{"image_size": 32, "arch": "dit", "qk_norm": false, "moe": "expert_choice", "num_experts": 4, "layers": 10, "positions": "learned", "adamw_lr_other_params": 0.0013, "max_grad_norm": 5.0, "warmup_steps": 1760}
Rows from block 3 of a small class-conditioned image flow-matching model, named by matrix and row number. Rows with one number within an expert belong to one neuron, the router's apart. Each number is 500 + 25 x the weight over its row's rms, rounded and kept within 0 to 999. All counts start at 0. Numbers have three digits each.
Before each expert's rows are labels from the 100 images, of 14848 (inputs lightly noised), where the router gives the expert most weight on average: "colour at peak" is the nearest of a few named colours to the mean colour under the peak. Only what is clearly more common there than usual is listed. The data: photos of plants and fungi (iNaturalist).
# router: router (model.blocks.3.mlp.router.weight, 4x160, trained with AdamW), inputs 54-107
# up: expert up (model.blocks.3.mlp.up, 4x32x160), inputs 54-107
# down: expert down (model.blocks.3.mlp.down, 4x160x32, transposed), outputs 54-107

# expert 2
colour at peak: grey
router.2:506497482483525458514487495500475523518502513497521518546479533508516519494456477516484532451503534497481510571483532481497511512557491520525531456506499464519529
up.0:517494499434504506460493494484499463555559509529480508537502476475496468515523547497515463491483470514489460527462474523450458496477503547466512514495526519457513
down.0:454501486441553524487493502476474457490443477500526479507487509496444489475520497512510525503512539502533459488485504455495500488521516445474510535494482479534531
up.1:533468520510511510508539514518506488484498470484518537502492523500514491520521492457481479497474495478499517477483476461540489499470465508514498496491485484532445
down.1:515507507507530496500499484494536463530471514555538532511487504511493512463488509444487496489501464507470577490480522534537489526522545511492493520500480481467518
up.2:511560494520496506492464516514493504517501505510469514486488479496517483542531519495530469505481503484543477531471480566503473535456494531483501500525473501528487
down.2:480472525516502463514493513519513503484503532539483483487491509492487507523502499527542503513508472514496499450514535467511488454461514508495499483483519518469463
up.3:513484505501522511501489470493498523508561507505483499435492500492522474489522511442504479482490495521473504498497482503498470520466471537487493533505456507466458
down.3:510530543498508505526489469513498473499503524486485465416493495512491498499488520553474535462489524513490468470514601526531501484521516515513504518524490505485473
up.4:514491448551517511471486500507517510453520470510504510520526565478473489487529490489514494479497473497495473498485528489473500487466517474447488481442539494491444
down.4:494489481527450527508501494527549479522501495497518528516508488514511517543505491485508501500523486480509505510507484508541512505498504481522508489488512523526499
up.5:505509493441490547457471527512478476507530496513493507476479480483473505534524484492501491396501527489479485479487532496468523560518524502524512503484486502506511
down.5:481500476515451546498485536483514476532528529491486508497480484490490511523491500474430476509515513505490495531478480520526473477515536486490488538452539515495518
up.6:515515496514519543477526444483491487530497525493501504547492497509473506502510487536531517479482507522508514522462506497486476485468493502564517447506494531472545
down.6:502493490508515497460520496535496496474544495547567487529503484491490444461507522502530510506511528504479542516505486521498530519530541521514504531547485491452508
up.7:505490489525499526496522534543514476473543489503454560506528525490523476496542504478531494461492499475482495438521500525497440448472520498486511493548501499492460
down.7:479528538527529473517480537516528487494446508510491500439494495494496468480498508471486475540538432510473472495491477522524487456491507539538482542477530508507511
up.8:497577473466504512458485532531510455527525514524482506477473481499462495518504539490493483519522516492518518507483523526502487532490503535486515560499442506516496
down.8:501467462493515474523494488481447492494497513470495525481512553492517498450529496519519491535489533505528494490519519489522465510502449481498499514478478484511516
up.9:515532493517524514458442499508484466507516457534473532505498537444520476513538493529527456471493506497506481486465505494467481447466571522460511476525493515466488
down.9:519510523469504514456454503514531500491511495470481468510482444559487525538518470490524527488493505480483461512485492499464516504452480487529503517511473533516499
up.10:519502509474492516467494473494523499506550523544498518483485496514519498492527514530483477536434501535496476478483519477484480513471472492492511501513473534511506
down.10:511509520461525499480471494477535493507445467470497479509505529565503514482540482544501520457508510509568478491480505464484513540503507499512515476521464488536519
up.11:487522434487520513484474519554532477539476561486498500524485521525468513535514480500536476458498526484505501493483495548492470523462470488515502497499542458494495
down.11:511509495535520475540556497525529530541522479521506521540507511495512530492526489484516494542522463506501445547466496471506540474493536498452482494539470485522472
up.12:505492487529519499502501498524532471475514533496524499529502550503481486527529484514533469468486521491462472571504505502470483471500500477502502440511508460515434
down.12:517479487449453555513494454469512454520540478462454529485493504477522493487491504455492522511459512523462472483479474500471467503528484470471490509520467459500529
up.13:486501466523529484483466504496478472516488467537516494517467486516519489509532437537473450525482508543516491443495483519470492554472476477521496532512494484459516
down.13:536486496460487506468487491478497547498455503474541537499500497488525492471482510485469490509525520485491527576505484501554490557466445529459507535493518535461519
up.14:504529526489523520476467493476495479479480479492491475525530473473498487507500519530543471446530483471469504522466508490532489555490530531479481520472547520475498
down.14:518473476494449509523507441492488518474521488472514472540498510491520425479515463516493499522516502504488506522506476494450480453547527445443526483510508447530546
up.15:511493434509498549481519494497495471562494546529459559574500478491516473534509476484498493481473512479486474486472527501451491512447539470520499509482502514478473
down.15:505482499502523491471523498528492532466574453478481463473488504540498514486477495514515439497472579494478512517499497496502505497472505465500512503473545560467482
up.16:532511483538531573477492474532503496471501504525483516543490549481499501533520510474549462451498471469463491521493509499497512478461505510475480529481519503463529
down.16:482442500483485508498501524481485511519487495517512496505562483483467493487498491528486528500504487513511480525501510447498514523495530531489493489504495502504486
up.17:495524526478493507494485519475518479538526512495540500521504539512499503476518461570489484514521494523523488442487528457492497560454433500473514490490499508496497
down.17:484478477455470455465504500485491506475483517498534475545495489473518478501461518480467458498514526522488502502511502533489524499515525488490509484478527476505510
up.18:560554483507454519447486500545468505522500504516491508483499478500514521529509513467539483493468514484500495509492508510554493463484469482523504548493514486497506
down.18:500481478492459473535487514515474513447520505502490497548487507497561452501504513495477506533490542494504475481470489484476494514555462491484499483475477458483519
up.19:497542472543504489457512462514477499521487482484496521545452499459526467511496470515497497422498485511532504468467509511495504579466524513497500487475488513436541
down.19:507502483509502555521508496450510493486454515507525557412499532467492498508483524463490493554460494525536529461503488489525501498525478499474510536503508475482534
up.20:506503487499515513470492500506491532535526498498513515462506546506457462486527514542503500486466500490443487507449536518470465497505498498465520525496493484533480
down.20:485475528468527481466530546494527508464516538506498485492498480530468523506474539495497476459467514499559523485512510530524485537433470483549496475520523547486482
up.21:485522473500514566535510478511501486518512521507472505482472492462514524503527480483513519534454511529488472456482500494499461478467503491488539499474437541511521
down.21:495498479508474493533494449500464472514562535535530488552494503465507561502502502512557504493514500493535535516488517501487487587512497485485544484468510462501484
up.22:535512474499523493451499443495457497506487530498448555464498514494460526503520494538507482473505507509482491506474523474507511513487520480466511501509475519519494
down.22:494536505527515522506491533520509548543495500488468531489509484533495572510487485489507507503485444524496476491496489486548526463471530492527510529499478542495487
up.23:494541521468513543498497502484477463517510541495503496516495518518508505511533513528500473532489518532514496467443509485524525520449460509500530490473469539516518
down.23:491508488464463480489493526495490497480466519468454512496499487519485497497528516483486471462475514461449470512501523504469506519465502483540489482526495514555483
up.24:541529515512539548507513514474524474497532485516552510540478511529485494507520485537515487525490496510525476462476500497518485466453423496492521495491505527555466
down.24:484470497490512457520495475497505506528451513527509504544494517479429462514514545478486502539518446527499478518489510480461498465470470543514450509535488473473492
up.25:464492478547508507458525484523482501484496528469476510520502529496468511514519493483531508465474506453476501562497562522449478493479515472482510489448486494536478
down.25:524473483545520496512506448532511523476536525511509482514499471521508542484483482497481533504492499494482539492506523459514550494505496519513501474497512461442488
up.26:523492442489502486451507547528502495506485493522486522513487531520443476505526521504512487484482521495478492529467530520451502519472517499468507532498503471480450
down.26:507503510519477529472507505516485502528459458463492530452500486522509464537501484515486516461484478482493504514485503520508503497469510466524511470513514521479497

# expert 1
colour at peak: black
router.1:507578529466497488484453499503505494525495523508494511572486465481493525515516493535503515480477480544474502524424484524502529523464470520507502492527512497510518
up.0:514493494558455501452538476497515512482496493492510489525502515485493503530508463479504471465518493548486509462503504496453495469450531480526461457502512488470512
down.0:483469492469511493519522490505491480525466509553508485491480538469524477523505453516560510541530495519522525450508505494500483522532458450488488480490487487511485
up.1:520571496516501508500446456540501494498448506493505539498500490483496529526529451481523473524472506519494494519433489509496520519484492504460558531496518438500479
down.1:499518505486509470509463513481483525501504520482483542504486498511491496523541459536529505479491455457479521493522529540545489506541518514546526486476494494535529
up.2:542504515499511481485539508517517518502504540515525491470518537513462515454498520497484490489519514465464481532502490456505515493523499478473518543487556516496472
down.2:506531493481461511502500452508536507501515488482505505516481517499522535503475541497507476481523485479478470528483471494453492448490503483476499508514487523516450
up.3:458504517518463500507458481486528492547481521510435492506504530466510501528512529500477509514515527527495512520457478495457519502483515497488416487491464543492524
down.3:506495551504555487507496549498472513521462522490462484464490501540472511491552500488489496440502502538490503490486517475496508501495491491508454536473522554532473
up.4:469527514508508524532481516511523497476505485475459478523451484447499510490492501500486524514506541476510488511502509474504519549479487506513444458495474589549498
down.4:540511526504448505464500479495487464487430485488475501484522495514478510499527506505495493466497533526499517461534493493533489499480495518537495515491490547525510
up.5:476502517483500508487473496490509507499494499504512506513501485549507484510509522496465458493531474511515525506451510483521510480520491526452429487523507548487476
down.5:501524529535509499524487512498539503520501503507520478441495507528463483492487530492497478525483512490456493510497474482557490454499556549500440523490539472514479
up.6:482556494467525467530487497505489481510519529527468497480463508484494501488515521525531520481485455533460496525434485480468494502499517483497512528480471504544508
down.6:523476514550450505529529494486498513539510494469450521496507434509520509513524510555495508474462508503541493510493502494512509508477478530492506502505477559466531
up.7:480457511457487492492512517476504476475513488503435507514524527493505523521496538490499492509538492549541509480506459521525495497480525515497429505514522568514505
down.7:507508522498497444489479494482517470498521515487490477503451514512473536542491481515515529452469472500474532498510526527485479513512499551492452537488539544474469
up.8:516518486554532511452466465449486497551492516527496560481514513495521478497537496475494497511501520478520501508501493494495491520460510538506482511500497506492503
down.8:498499513495497452504497482552483504528511574509485473502497482518492511490479515542463498450513497497536455499453484501498501492491504533457515531527487557480485
up.9:525513543441506503494495513518486461538529503510474537464518507488499510541520531491523477486454460485498473506492497445478490478503517537502514502527460527509505
down.9:497492517452535519481524503447468492492517469498461530480484528500483496495523469514487495482521492521518498476505524460473519525512477427487499482531471474508519
up.10:514544484516505463485535484506487528481459496465434515549470501506526520544501528462511510491486506452543508540505493520503529502448540500494503505476488583509498
down.10:518539502473512510464499501437540496499480483467537529473515473506487485481529535495493514517506484497483496524510501503499484520423515547498502515525468542489479
up.11:467500471484519464505502492522517499541498479508495479537487467489481496485493478488517505486495439496497467452468484511445475502457549483524513457464502500467542
down.11:476502509499471529495517471512561479470515509505518490487489497472505479476503501459524521528526484513485510493515505519483516530526500510527508519421502503475505
up.12:546493493498510522477502484507483468503504489517493516519514533500470486493500515568549532502460500454493508499508523479506490476470465507538508498496484500474515
down.12:518521477478481492460510525513514532488470512520517488565521470504489463511492508467481481459505487518430521498504481501513494529522532508512478529441478488461516
up.13:553501515472486553469499502471445492558524477501493525532446520494506521525507469505525493463524481540528478505491485474512491540498463507565520484507497489466527
down.13:492485509511499523473466472523512504486510572533503475512523498502511544546470464476499496529511499465525491468499474514510493487470495547538548558469490509495490
up.14:518552488496494532499474483520491501532478522534536524486522503496521479510514479531539522491450514526464507514477496495505508457507482489496520490493483434507535
down.14:525566503519481500508466512500547501507507478500502512459474525510530476536525446475550473496431462450525513516506493506499482503527469512504549453473529463517493
up.15:538530531490507515493448483471493501513441551502464500508500420524521514500502524502487503489492497491473513521462469520504518486472521507498506499499541512519500
down.15:475475530490550513476486507527497505489487478505515467490523460517518563506455520511514482510494547478537499483468515516483500488476485488513502484549486524522456
up.16:513512514462461451513542516480500509494513510503528523526489512563463506519510536485498484500486484528499498508473495533521502561466538508522491474510470487540513
down.16:509485444471486502482480475513498512489519510505554469547509436489511492520498501528548533474518500481508516528466504510508529534532491481499559466527493456484484
up.17:531531520436463456488481471477497474568528469549490480515516515462521488529516512538515497431505479540487508510435454460474524502502493521509486490497484488479526
down.17:490488484524524501508544489489477490567517503545516526485490536497510535479497505475481483554497482509523476483519523500537489484497485537476501504489522449436502
up.18:513547523502509490476526521556535518541476483491467503527500470497528506540509537497476497519518470506470468505466465465527499507472545504486509485484509509532495
down.18:496455488503526474543470493495510523508512468466479485491502507532450496502497509524539547547535534504515492490534497497521487511461482486476493458551494487488498
up.19:530528509495498542463500496534473497503503524531484526468510476515514521518509508477481506502486480496476494473512544470535504473465482494523488542476524471515483
down.19:489459465486475478503503499486453516475483506503477504502500522486484514477487516475488500530502519502527436483508496480458521520529486477538520509509485489481520
up.20:500498512502459455486522499481492504527525452457513505539474514487501518526517485506506519490520535459563497501486461511517509501491485538492467473486476486526522
down.20:506489475480519539476499527492506506472517474489496482509521518529514478467512513517455508482501587522513495479484448490495506503490511488506491522541507482544531
up.21:531484485503505484497495497510498472491521501512455527513453488475494510514497481446489479483532453468537471556500499484527497517468494511530511470517518589497495
down.21:550557479527485515499502510492533510497507503473498517493499550502500461499496492501537491457454512500483509528498524502515516468536496500474523459478511472529494
up.22:469527485479480502507518470501534465492462511529506522531492480483465504451522451516524517473465485541462495546477461500488491522472469480522518503470482497509512
down.22:492456461501474479517489503491467488465464460466426493498489502516497469482533492536502501471456515517487531511504471495502528509483490474533511548475517518506490
up.23:505494473526510526483489479517476512539469544510493492561493504511464513526493481544513517493474456522499488527491532502518497506453526491540487452521493492436530
down.23:516493505503544482494551509546508480453520450492535483523501503493464496476528502478540489539520482495495529546487456511499516531486540481494484512494502503492491
up.24:488508481563496464513515479545521516473461560445461482504506502513511481499510495472492513509451503411492503551515509541494486503461491522464498506514483519530462
down.24:486512526523512526489497536541482507509503540537515452485499482479501514508495482525544512519529501487527529476539511513534477459475487527552527493458449505487492
up.25:551544504531509510467473487536539502510511491531501495466477444483530494520502511476483493506503490468507482528530501522507485493484522491511564504496518512503501
down.25:434534523496495485469504531487504509548525505529537531509530454484513489539507526504475494508531496515504525519500525509497492512510524502509535511499474533519500
up.26:509500494492501546464529483445505523518515501501469492494491479457496505523510500496516539464532505518470467511518490529516467487442549497482522509498509483511513
down.26:504501472494517463505453507498498446503472526515530505492494540485493480484461492476478487510493547482508493526502505494504478485513547490432493476536550448468499

# expert 3
colour at peak: white
router.3:506516515497478481508502503492544503517553507515488508482501475501457478546527472461471463510509513534487463490545536499509483471516497481464513490513500492523417
up.0:475512502499545467529488511487471465489494514501500567476496497506477506470519501500532493464466522499504524466492481490510525414513582535473497531499543528512499
down.0:531504513547495492506497483528512491490507482458474444475514505499517488541512473537547508448462493531499507503516474496506528518497549516488502495521501535477493
up.1:486490464522508496484474522486539483475517502487476519441502531464450489518515495450479454508502540454496495498523507496493453505518527489488496474523508494543427
down.1:488458474464546531502521524543501499410479472482521511548522513487465515460510461464490478527497490488514490454472482527476511501535455491490500519515480461505522
up.2:471504448525499509472501514554510499489482532447471492457460498480470496487507469474484469496532533481507528495507542509496472559509524473494529466489503482502490
down.2:487500475454541468457525512511484478462519481464480468527499528522502501522495499505493512468486510467518466477517490530509488515475538459501517495519542512559526
up.3:480475498480506462455474494477484475499478502492527504532500548520524478484511530531484497506507507522508528545486499522465530526504503580504442535483506441483495
down.3:542525509492548500512495459542486520467520481507490441479488542508466519464470490485552521466479528471480503509500544479501506481462507506518509544471536494493476
up.4:494522486488478521484498514550503496499486496529504504515485542504465477484522540530491502488465534530478491478477514470451479513497500450483499536498485473505497
down.4:502539525520461459480504529502510527484459507536481510515521420532473497504537498522470459467500488495484499458494523511520505490498510488533530482511483529500485
up.5:533523492512490501474511501501506513492539496484487504503469432468531491536507467451505474485523433460525469507513512505512453485496506494523558487496558512505502
down.5:437510476531513494500542490491473568503513516531507521506525420483488494557496525508505467498505488508538520482482495496477520532489494493539554532506473513521513
up.6:521470507538558493453499453468528544511514457505470520474494479500521487537518510479484472478477452483505481513507504482506521508499538539452486463509485531508475
down.6:491491474477474522490476510512498498517503507535521469495496516493487470506547465520498509498440517465530510518488522513549442519501497513507502466479491528503465
up.7:525572464502505514486465469504491489501504503547536535492466482458542469486530478493522504488473509508484477504479539495500461510487504464497555518493484473532489
down.7:487518510516453488448473509478511505483486566508506521485523473460480467493502468510502498511473483439499479532503485508509489481471527481525502420505504469494532
up.8:539542480486532481484508499478493481484488503559530571482513517485476468462520501509487509454511482532481465518493535482477520535499511472455518572495483461533435
down.8:520466526549505480488511505495503486528536507468474478479480499539567544458513487527509491509464499483539459534513507481490521459486506514533501471483490522533506
up.9:503496503503477513514487465481495459467491556520465496508500582478506513480533499488489502478516536493512490494483481508454529501486493471493484453494475551499494
down.9:479531503546490490507491486495517526533515500506488534496530460457502485554498479508518462535482466444533505522494525481508524482505501494558555481471507493478501
up.10:539522488503500459501464501482486474493454478524548537529518516460514537501513532498513477493487457528491478553493489502468499510518482500510550494498506482494476
down.10:486474492486500513533455522525480504483531510510469538504482528457513504533529476514504524535495460508471495529507531502439493525493517509531518452438486476461508
up.11:508503513500520537523524506510496493470520520532508518485491512534460548506509517503518502535449493512525531456502486530544482393493526485484517519496511527569476
down.11:458502493490511517493476488472454537524480496494520483507512524469477515513477519483511485483493509537489488494510501468450522526466478492513494509513526481504502
up.12:496478474509462510486487496545522510511517538523532489510501481527519486552536495478521482492502484523496498489507524539489482491472469474494499467502488503512498
down.12:524493508469533486536472524511492516451507483487501461513499466549522534504533494516497520489507484502517493444521507489509500510495504487466515549506554533539457
up.13:489491446545482517487498492518479525502484515486519500507493504485516452516514447485545508481468493429533509501497523500497510559463484528491500497480471479548483
down.13:501507486509496522537545445529538505510493511498489522514486483493476488450502527479528540533518477506494514502469502489471487476478529506478504463543476490491501
up.14:526552501504477493499454491475466468505516491504471463486491506480487484464506520537543452471512509522510493509478498498502490505505505532488497534478497515492507
down.14:518499433463495459472464517504488479475492535494541529523486495460515446489506503539488524475523527494494485506490503505487520415520489490455495522507515489530484
up.15:504498483456493497487487476473536502505528494553466499477468484476473497504527523508508485501521492543511464470507489532473460505470494519483507516470506555501484
down.15:477496486490451502486545453464496484531529494509498535538533450496505463493526553508527468509553517538518469459440511491471529480472505466512504483500463534526489
up.16:506527497513483510459491462499503515481539516491486518487466513468525507533513490483509482505515463516529477495497552511504479533512508531483486498476458537495485
down.16:478507444463522525490502519534459468512468490499473479513492494492508473450511558469455466515551534515488534481538531514440486533513492470494501478506505496479494
up.17:471476478472510464471480508454510507460538483547478489486460475473479469454510537493483486475554488469489478465503510492472493504531548509479484512488505500503489
down.17:501472501508511489466531530507488481526529515505500468519517475497483459486499531478489483540531518577514483501500521472474512465490528513499509478525458502436472
up.18:513456480521535481470450497505488495526521538541510518473511473525431492524522488505483455471540459475563488499506528525484493511497487463455485492508529530508462
down.18:493533507501565498523488551548499523507506509539527529493508511520461528502520504470538466532507470507469489520521516503479468519467426502507501505498557471483464
up.19:491511460501472495477518505509511499517531525499481467522502467453529486556490482503512502526512479484502473489510519498519472508498486484538516469517472558476544
down.19:537503538519479517522495495509511523475501455475470469450494510556482493482474511550511510458454478487475486489516518498540510479464474496514455473473547526506468
up.20:532516489532522544468482478503493479532529478536487517483451478494498522519515488475491480458528473473508473527506489501506474500492528519522549512477535527511494
down.20:587510519527494474525517479519527463496492503479484474470469563541508520463500440506488508489495480483473472519521489479503504468504477530493467473475495480489502
up.21:498498496498502471482482499559483483503508464492492486476519496463506508504508558518521469481507476477485464555487506465466493525525541567434496458496471534501451
down.21:504487482501472470465525507491513489534534507527524501495476518479487522518495516486494511507529474483507523560507467474534539518533504559439495549498540527505529
up.22:525476516519507542504530513484510524486517499511485501463492503507520507475522517433470488495503497529493480475490469494498469506489442494458507561489486484538462
down.22:498510524493513525515463520505542454544508531508496518449507538475494508494474521532467528493509503532483519479516560545547482528529487538483499510521527484431493
up.23:501480481542506479521474506518519509456519518496493495504516525480498465513525490514517502507502499474489525501500526521467456435488482466449480485501514485525454
down.23:550501508478527523516497474440497495488457431458498513469467546528520501490516484477498502497492513501471456517492449496520475557517493474481485533518445487523519
up.24:491473471495475496457518468494493521490485531477502522511464486542495510522504442499481502495497501545508511531499508499495522470445490498488488513538502516464483
down.24:518476499500457488541483528485524513486519497480497527515528517487494504536476508466501488491522486504502503547512492477521459521520524535485507489490519489462543
up.25:508535506485546506501494506536509537527508480527475556464478501469525487485531504483564474484481475525516440474495498492445507506463491534450523514477483497501511
down.25:502518523500477472442492492493512503517484496534503434451509486477462512524481479542513492468444516426496521539510495491520511510487525506516518481486509504498510
up.26:511502528462490510471499489505536512528518493511517499530467528470494486495510485501497479448519515551507429502516544479513504528490532504484511480537536484489462
down.26:494507532518499498533502514489496485521466510556509494474501554478491513496490509498535529497523497497494525492477460517524479487529514550483486504458529510488489

# expert 0
colour at peak: green
router.0:512479469477529468490489541500474481490535458501503531484523529505532472474512543485524512527512465462513509468490445504490459513498493517467509524502484519473524
up.0:463490491520481474526529532503510472476539499490497504505503532498473502470509488473552474529474512461542502490520480519472464518506477521491516485485469508526443
down.0:481537518492490499471482510473498461512510499502530504556502513439527504502497508473509488523498462486520489460468503493551493473513516502501473527498529477502549
up.1:538523481491516528460470481488519495553498481515480516495511497435473487536548512495537498493530497493490494516463496510486494503488523542448512454489507493507526
down.1:471510474470475463523484516523550528525535532521478487530509471498492485457501515487512481463498526490533475511493507473516489512474490510486491520492488531454465
up.2:494499489516521523487498463528484473532541506537480516497551505477515493462529480488496451497509459544516450499480508455489470526479531545484493477491485535523474
down.2:528509499521493461542450446529509476489494474442509475487538474512499493542542490480503539504565510525465497489487503559459491483503552495556508467501516445489508
up.3:496507478532518502476455492509508477518506489522456494478534475501526494510530474526555487503487523482510529525473475576468500495493508512499431513468492486518501
down.3:493462472499478454473492515491520497492479518495492526472456483520452481500551480492490509474469514474462539507531576561528521538496521478521427511454493500508498
up.4:486529481498496548518459481508488467526510525495495518491485502497474507479527492526537478483545499516506505477449486535482461509491471483434527493487535476525513
down.4:529527476504495459508496516546515508500460470485486515465539476493557494469512537480456512497483480511483489493552503487471522493481509465515547501518487463469521
up.5:534508492476554516489505508538508486483490463525489532485500475502482500505514514507551512514469480488524468475484461505474489500423490555490493498482481528491540
down.5:455528480524483466499456493501494487502457519461473499531497487519497507516488514501481475468487452489470488507469498497483488544467508518512508484498470552542450
up.6:493500469488540467481477494488469514533477503498496522502496476501508482462514480503498471497462535539482509465495479560474511536477545487495481512495512461474535
down.6:485484532505512558483503514452447470506503522483534471491524480514589498472472510499487460470506535496460466529493485468465469502489514486507502511528503510527507
up.7:499507503546520461510494511473487474533498514470533528532515495527486516469520500514518477513470550504546500461492512506503475430495522467508530488492548492560468
down.7:491522514504509531517474497502507557493483515512529507483499498529463490509492526509505443494476561493508538530499515490494478537474459490511518466464528501500475
up.8:527516491506455547480516463535533487514523523490441540493567517484512486491509558484533523505480457474533479516453495478481485511494494524481501466492550533509491
down.8:504512525553528499536521464463508436480494500498466514522530491529476451550488475491511496492536457527499519473476510488461527495543524489506539475555503512515472
up.9:539519493512458447505482492499503490528506518504500486522501448514500509534525479516522486512429504468531498527470478521459482483479467512493519498469526502514509
down.9:485517453442509478488485483456492537540539461497497527521497487510507510486508514529542511540463534470529462500451522467516511503466493506456522532513490482471511
up.10:529488460443505475483520512481511455497553501547525509492528527449501467475523505507445479493529480533487473493489501491425466470519529528486485507484488496476460
down.10:525457476501513482512551483500513506480587507529511516530488497501502524491524483473475513527538505501485498498484492494491556500512487471492454505506491532511509
up.11:509491520524444465493516495472469518501507465502458515458503514474512496492522492427513501503464518498525513512527438511543490472506518485501514516481484497521454
down.11:511488529505538554512492521510554478509519504504489526473499543470450549492485490550517524491494530531456536469479512516500483504550557494475496517528449482485492
up.12:525502504517536490483532463501515470517503467498461501489441503537511475487539531522499488524511502496521471520511499506488500513514561512479501510524516527499490
down.12:550481496520551518516511462521491500503517509510490449512497513532491506521525430487498481479448489517484491490514478482512487493481491498510462463512531508510526
up.13:472528528498504483473472516514509508490511483506483533499480547446453518525520476485482471482536480516460465468515535512489525518541528495509471483500504488532481
down.13:500500484537483480547512490527490525462514486495520479520498466534442503528542491488517482486470514483483492524522507501509506541458487511500476496455500533516483
up.14:509507530471479491479503487512501469559532474501498552468497500488528487537511512541514480471513462513486492552457524480528548528479526584475497510504457547495521
down.14:503508534525520524472511503477434496521456566515516507510510532461458449519495459552473571473512500496476515499511502508517515519545529508490498482453496514528491
up.15:503504502549519508499492486456491538494491507499509507499460490535524497471514529499538520488463525448481498491486533523530488563452522497494501505480477531511476
down.15:501447502527502497555510476516465491521515531509503530459483498510532555487464502476510482506577497513494501494533484503496484483487498503506473548528460522477500
up.16:565495498518527494497499505498499495515517467513447545453506499501466518495523539442453499531481455519485466485489474519488497463512475497444482519478492512525451
down.16:526486522488477537479487449469476484482546538512450481502515498531543476512496508527458506461475513511507512483513492516489473530497488491507503492506485480511491
up.17:500511516485472490494483503539508469504529504487492535506506476497520507519519533527526472446479514449474507551489493522500470544518471536453515554504502517523474
down.17:527516493516481492498487465537515489504482484489496510491499493490479516516554542492475522508508488517501519574488470487509536485498516535512495478505512511464502
up.18:494485428530524528460464506515483473565504549495458511535494507498475481515501484517509487488480463498489499468469528532437493494479490490494485534512507491463530
down.18:512487495495497510498510504498548496492523497522506525522504537458495500487490526534515501527512504511493538465492459484515478441545517503451505492484511455473538
up.19:507500482511457500499529467441461480558443485489483525538481479471512444476514486502534513499523490491564530474461483496515476538485517486484520470476496504496552
down.19:469491486515483538506546521534487551485497509526521458519504526464456467483500503513501467487506448482526515505501499473469473509519509498508518502483537496504487
up.20:502487511465527490509488508473489476514561428531498510474495533467508522512518503511488486499550471521476488456493458483464488510519531496466479450505475487482495
down.20:493556473445496510479497465488536466549487507534496537489497541479542500468494491467548493533513473498536519483491509504516481506550528506489544533488494479470541
up.21:535515512484458493503504494527458466545478481463466514479515517479525511510512488540543485501450492478487449524468507466475496534483475549422512493484458512506504
down.21:520459546476522470520498493479502476457478484501459524483492488491614515505497542493477472513531523565520490450484496496465520488525508507529498472522464496501478
up.22:488484506510484512482485494495545510514490525509476477541498507495502534536503494487499512491512473479516520520514502522477516516516520437476516449483516480539513
down.22:495488496522482465495537487505495571505564455460512504483505485490456505499534517503472519524530484486489508514508505494483555490486473500482501482493517478474501
up.23:504498502498503475464495504521508480491520501520486501505545457535536536474520527550454473523523443516473475513490492504464490527479446497479492531503520487476538
down.23:541453522461502537505499466518547475505461478514516476474498522499503495510469478495496481506486536472475515489523492494500509525524475489496524507432474474504515
up.24:525491501495520544508488509481507491517550473529471540467497481510512485477522498466479490537498485521506496458477467500469529518469488500484501558506462521475505
down.24:511466484495505441489509485492513506474480474472502473437500500510500493517466503575466510471491552498482508471502540519466475475516495508485474493527494569528481
up.25:526503560455520521502530509492524506498561484531501522491509503476489496505519524488486482479486528520487490475494505477545485517503485537514520528505443506525471
down.25:457503497489525521494510547524454519530519527481517490497516513486503481439482474499460504485507476491521508488528548530492518501515455466535494531510504470490528
up.26:512505470484546533478493472477528513527537529516466483528501496487476494499502534545498494483497479511435524478480512501483496510453471514503491499496512499473516
down.26:494514489493483498471474513504478489476482448507529498542498494518489496519526496434532487507516485498500483528492419507483524544471516519520498505543480508528475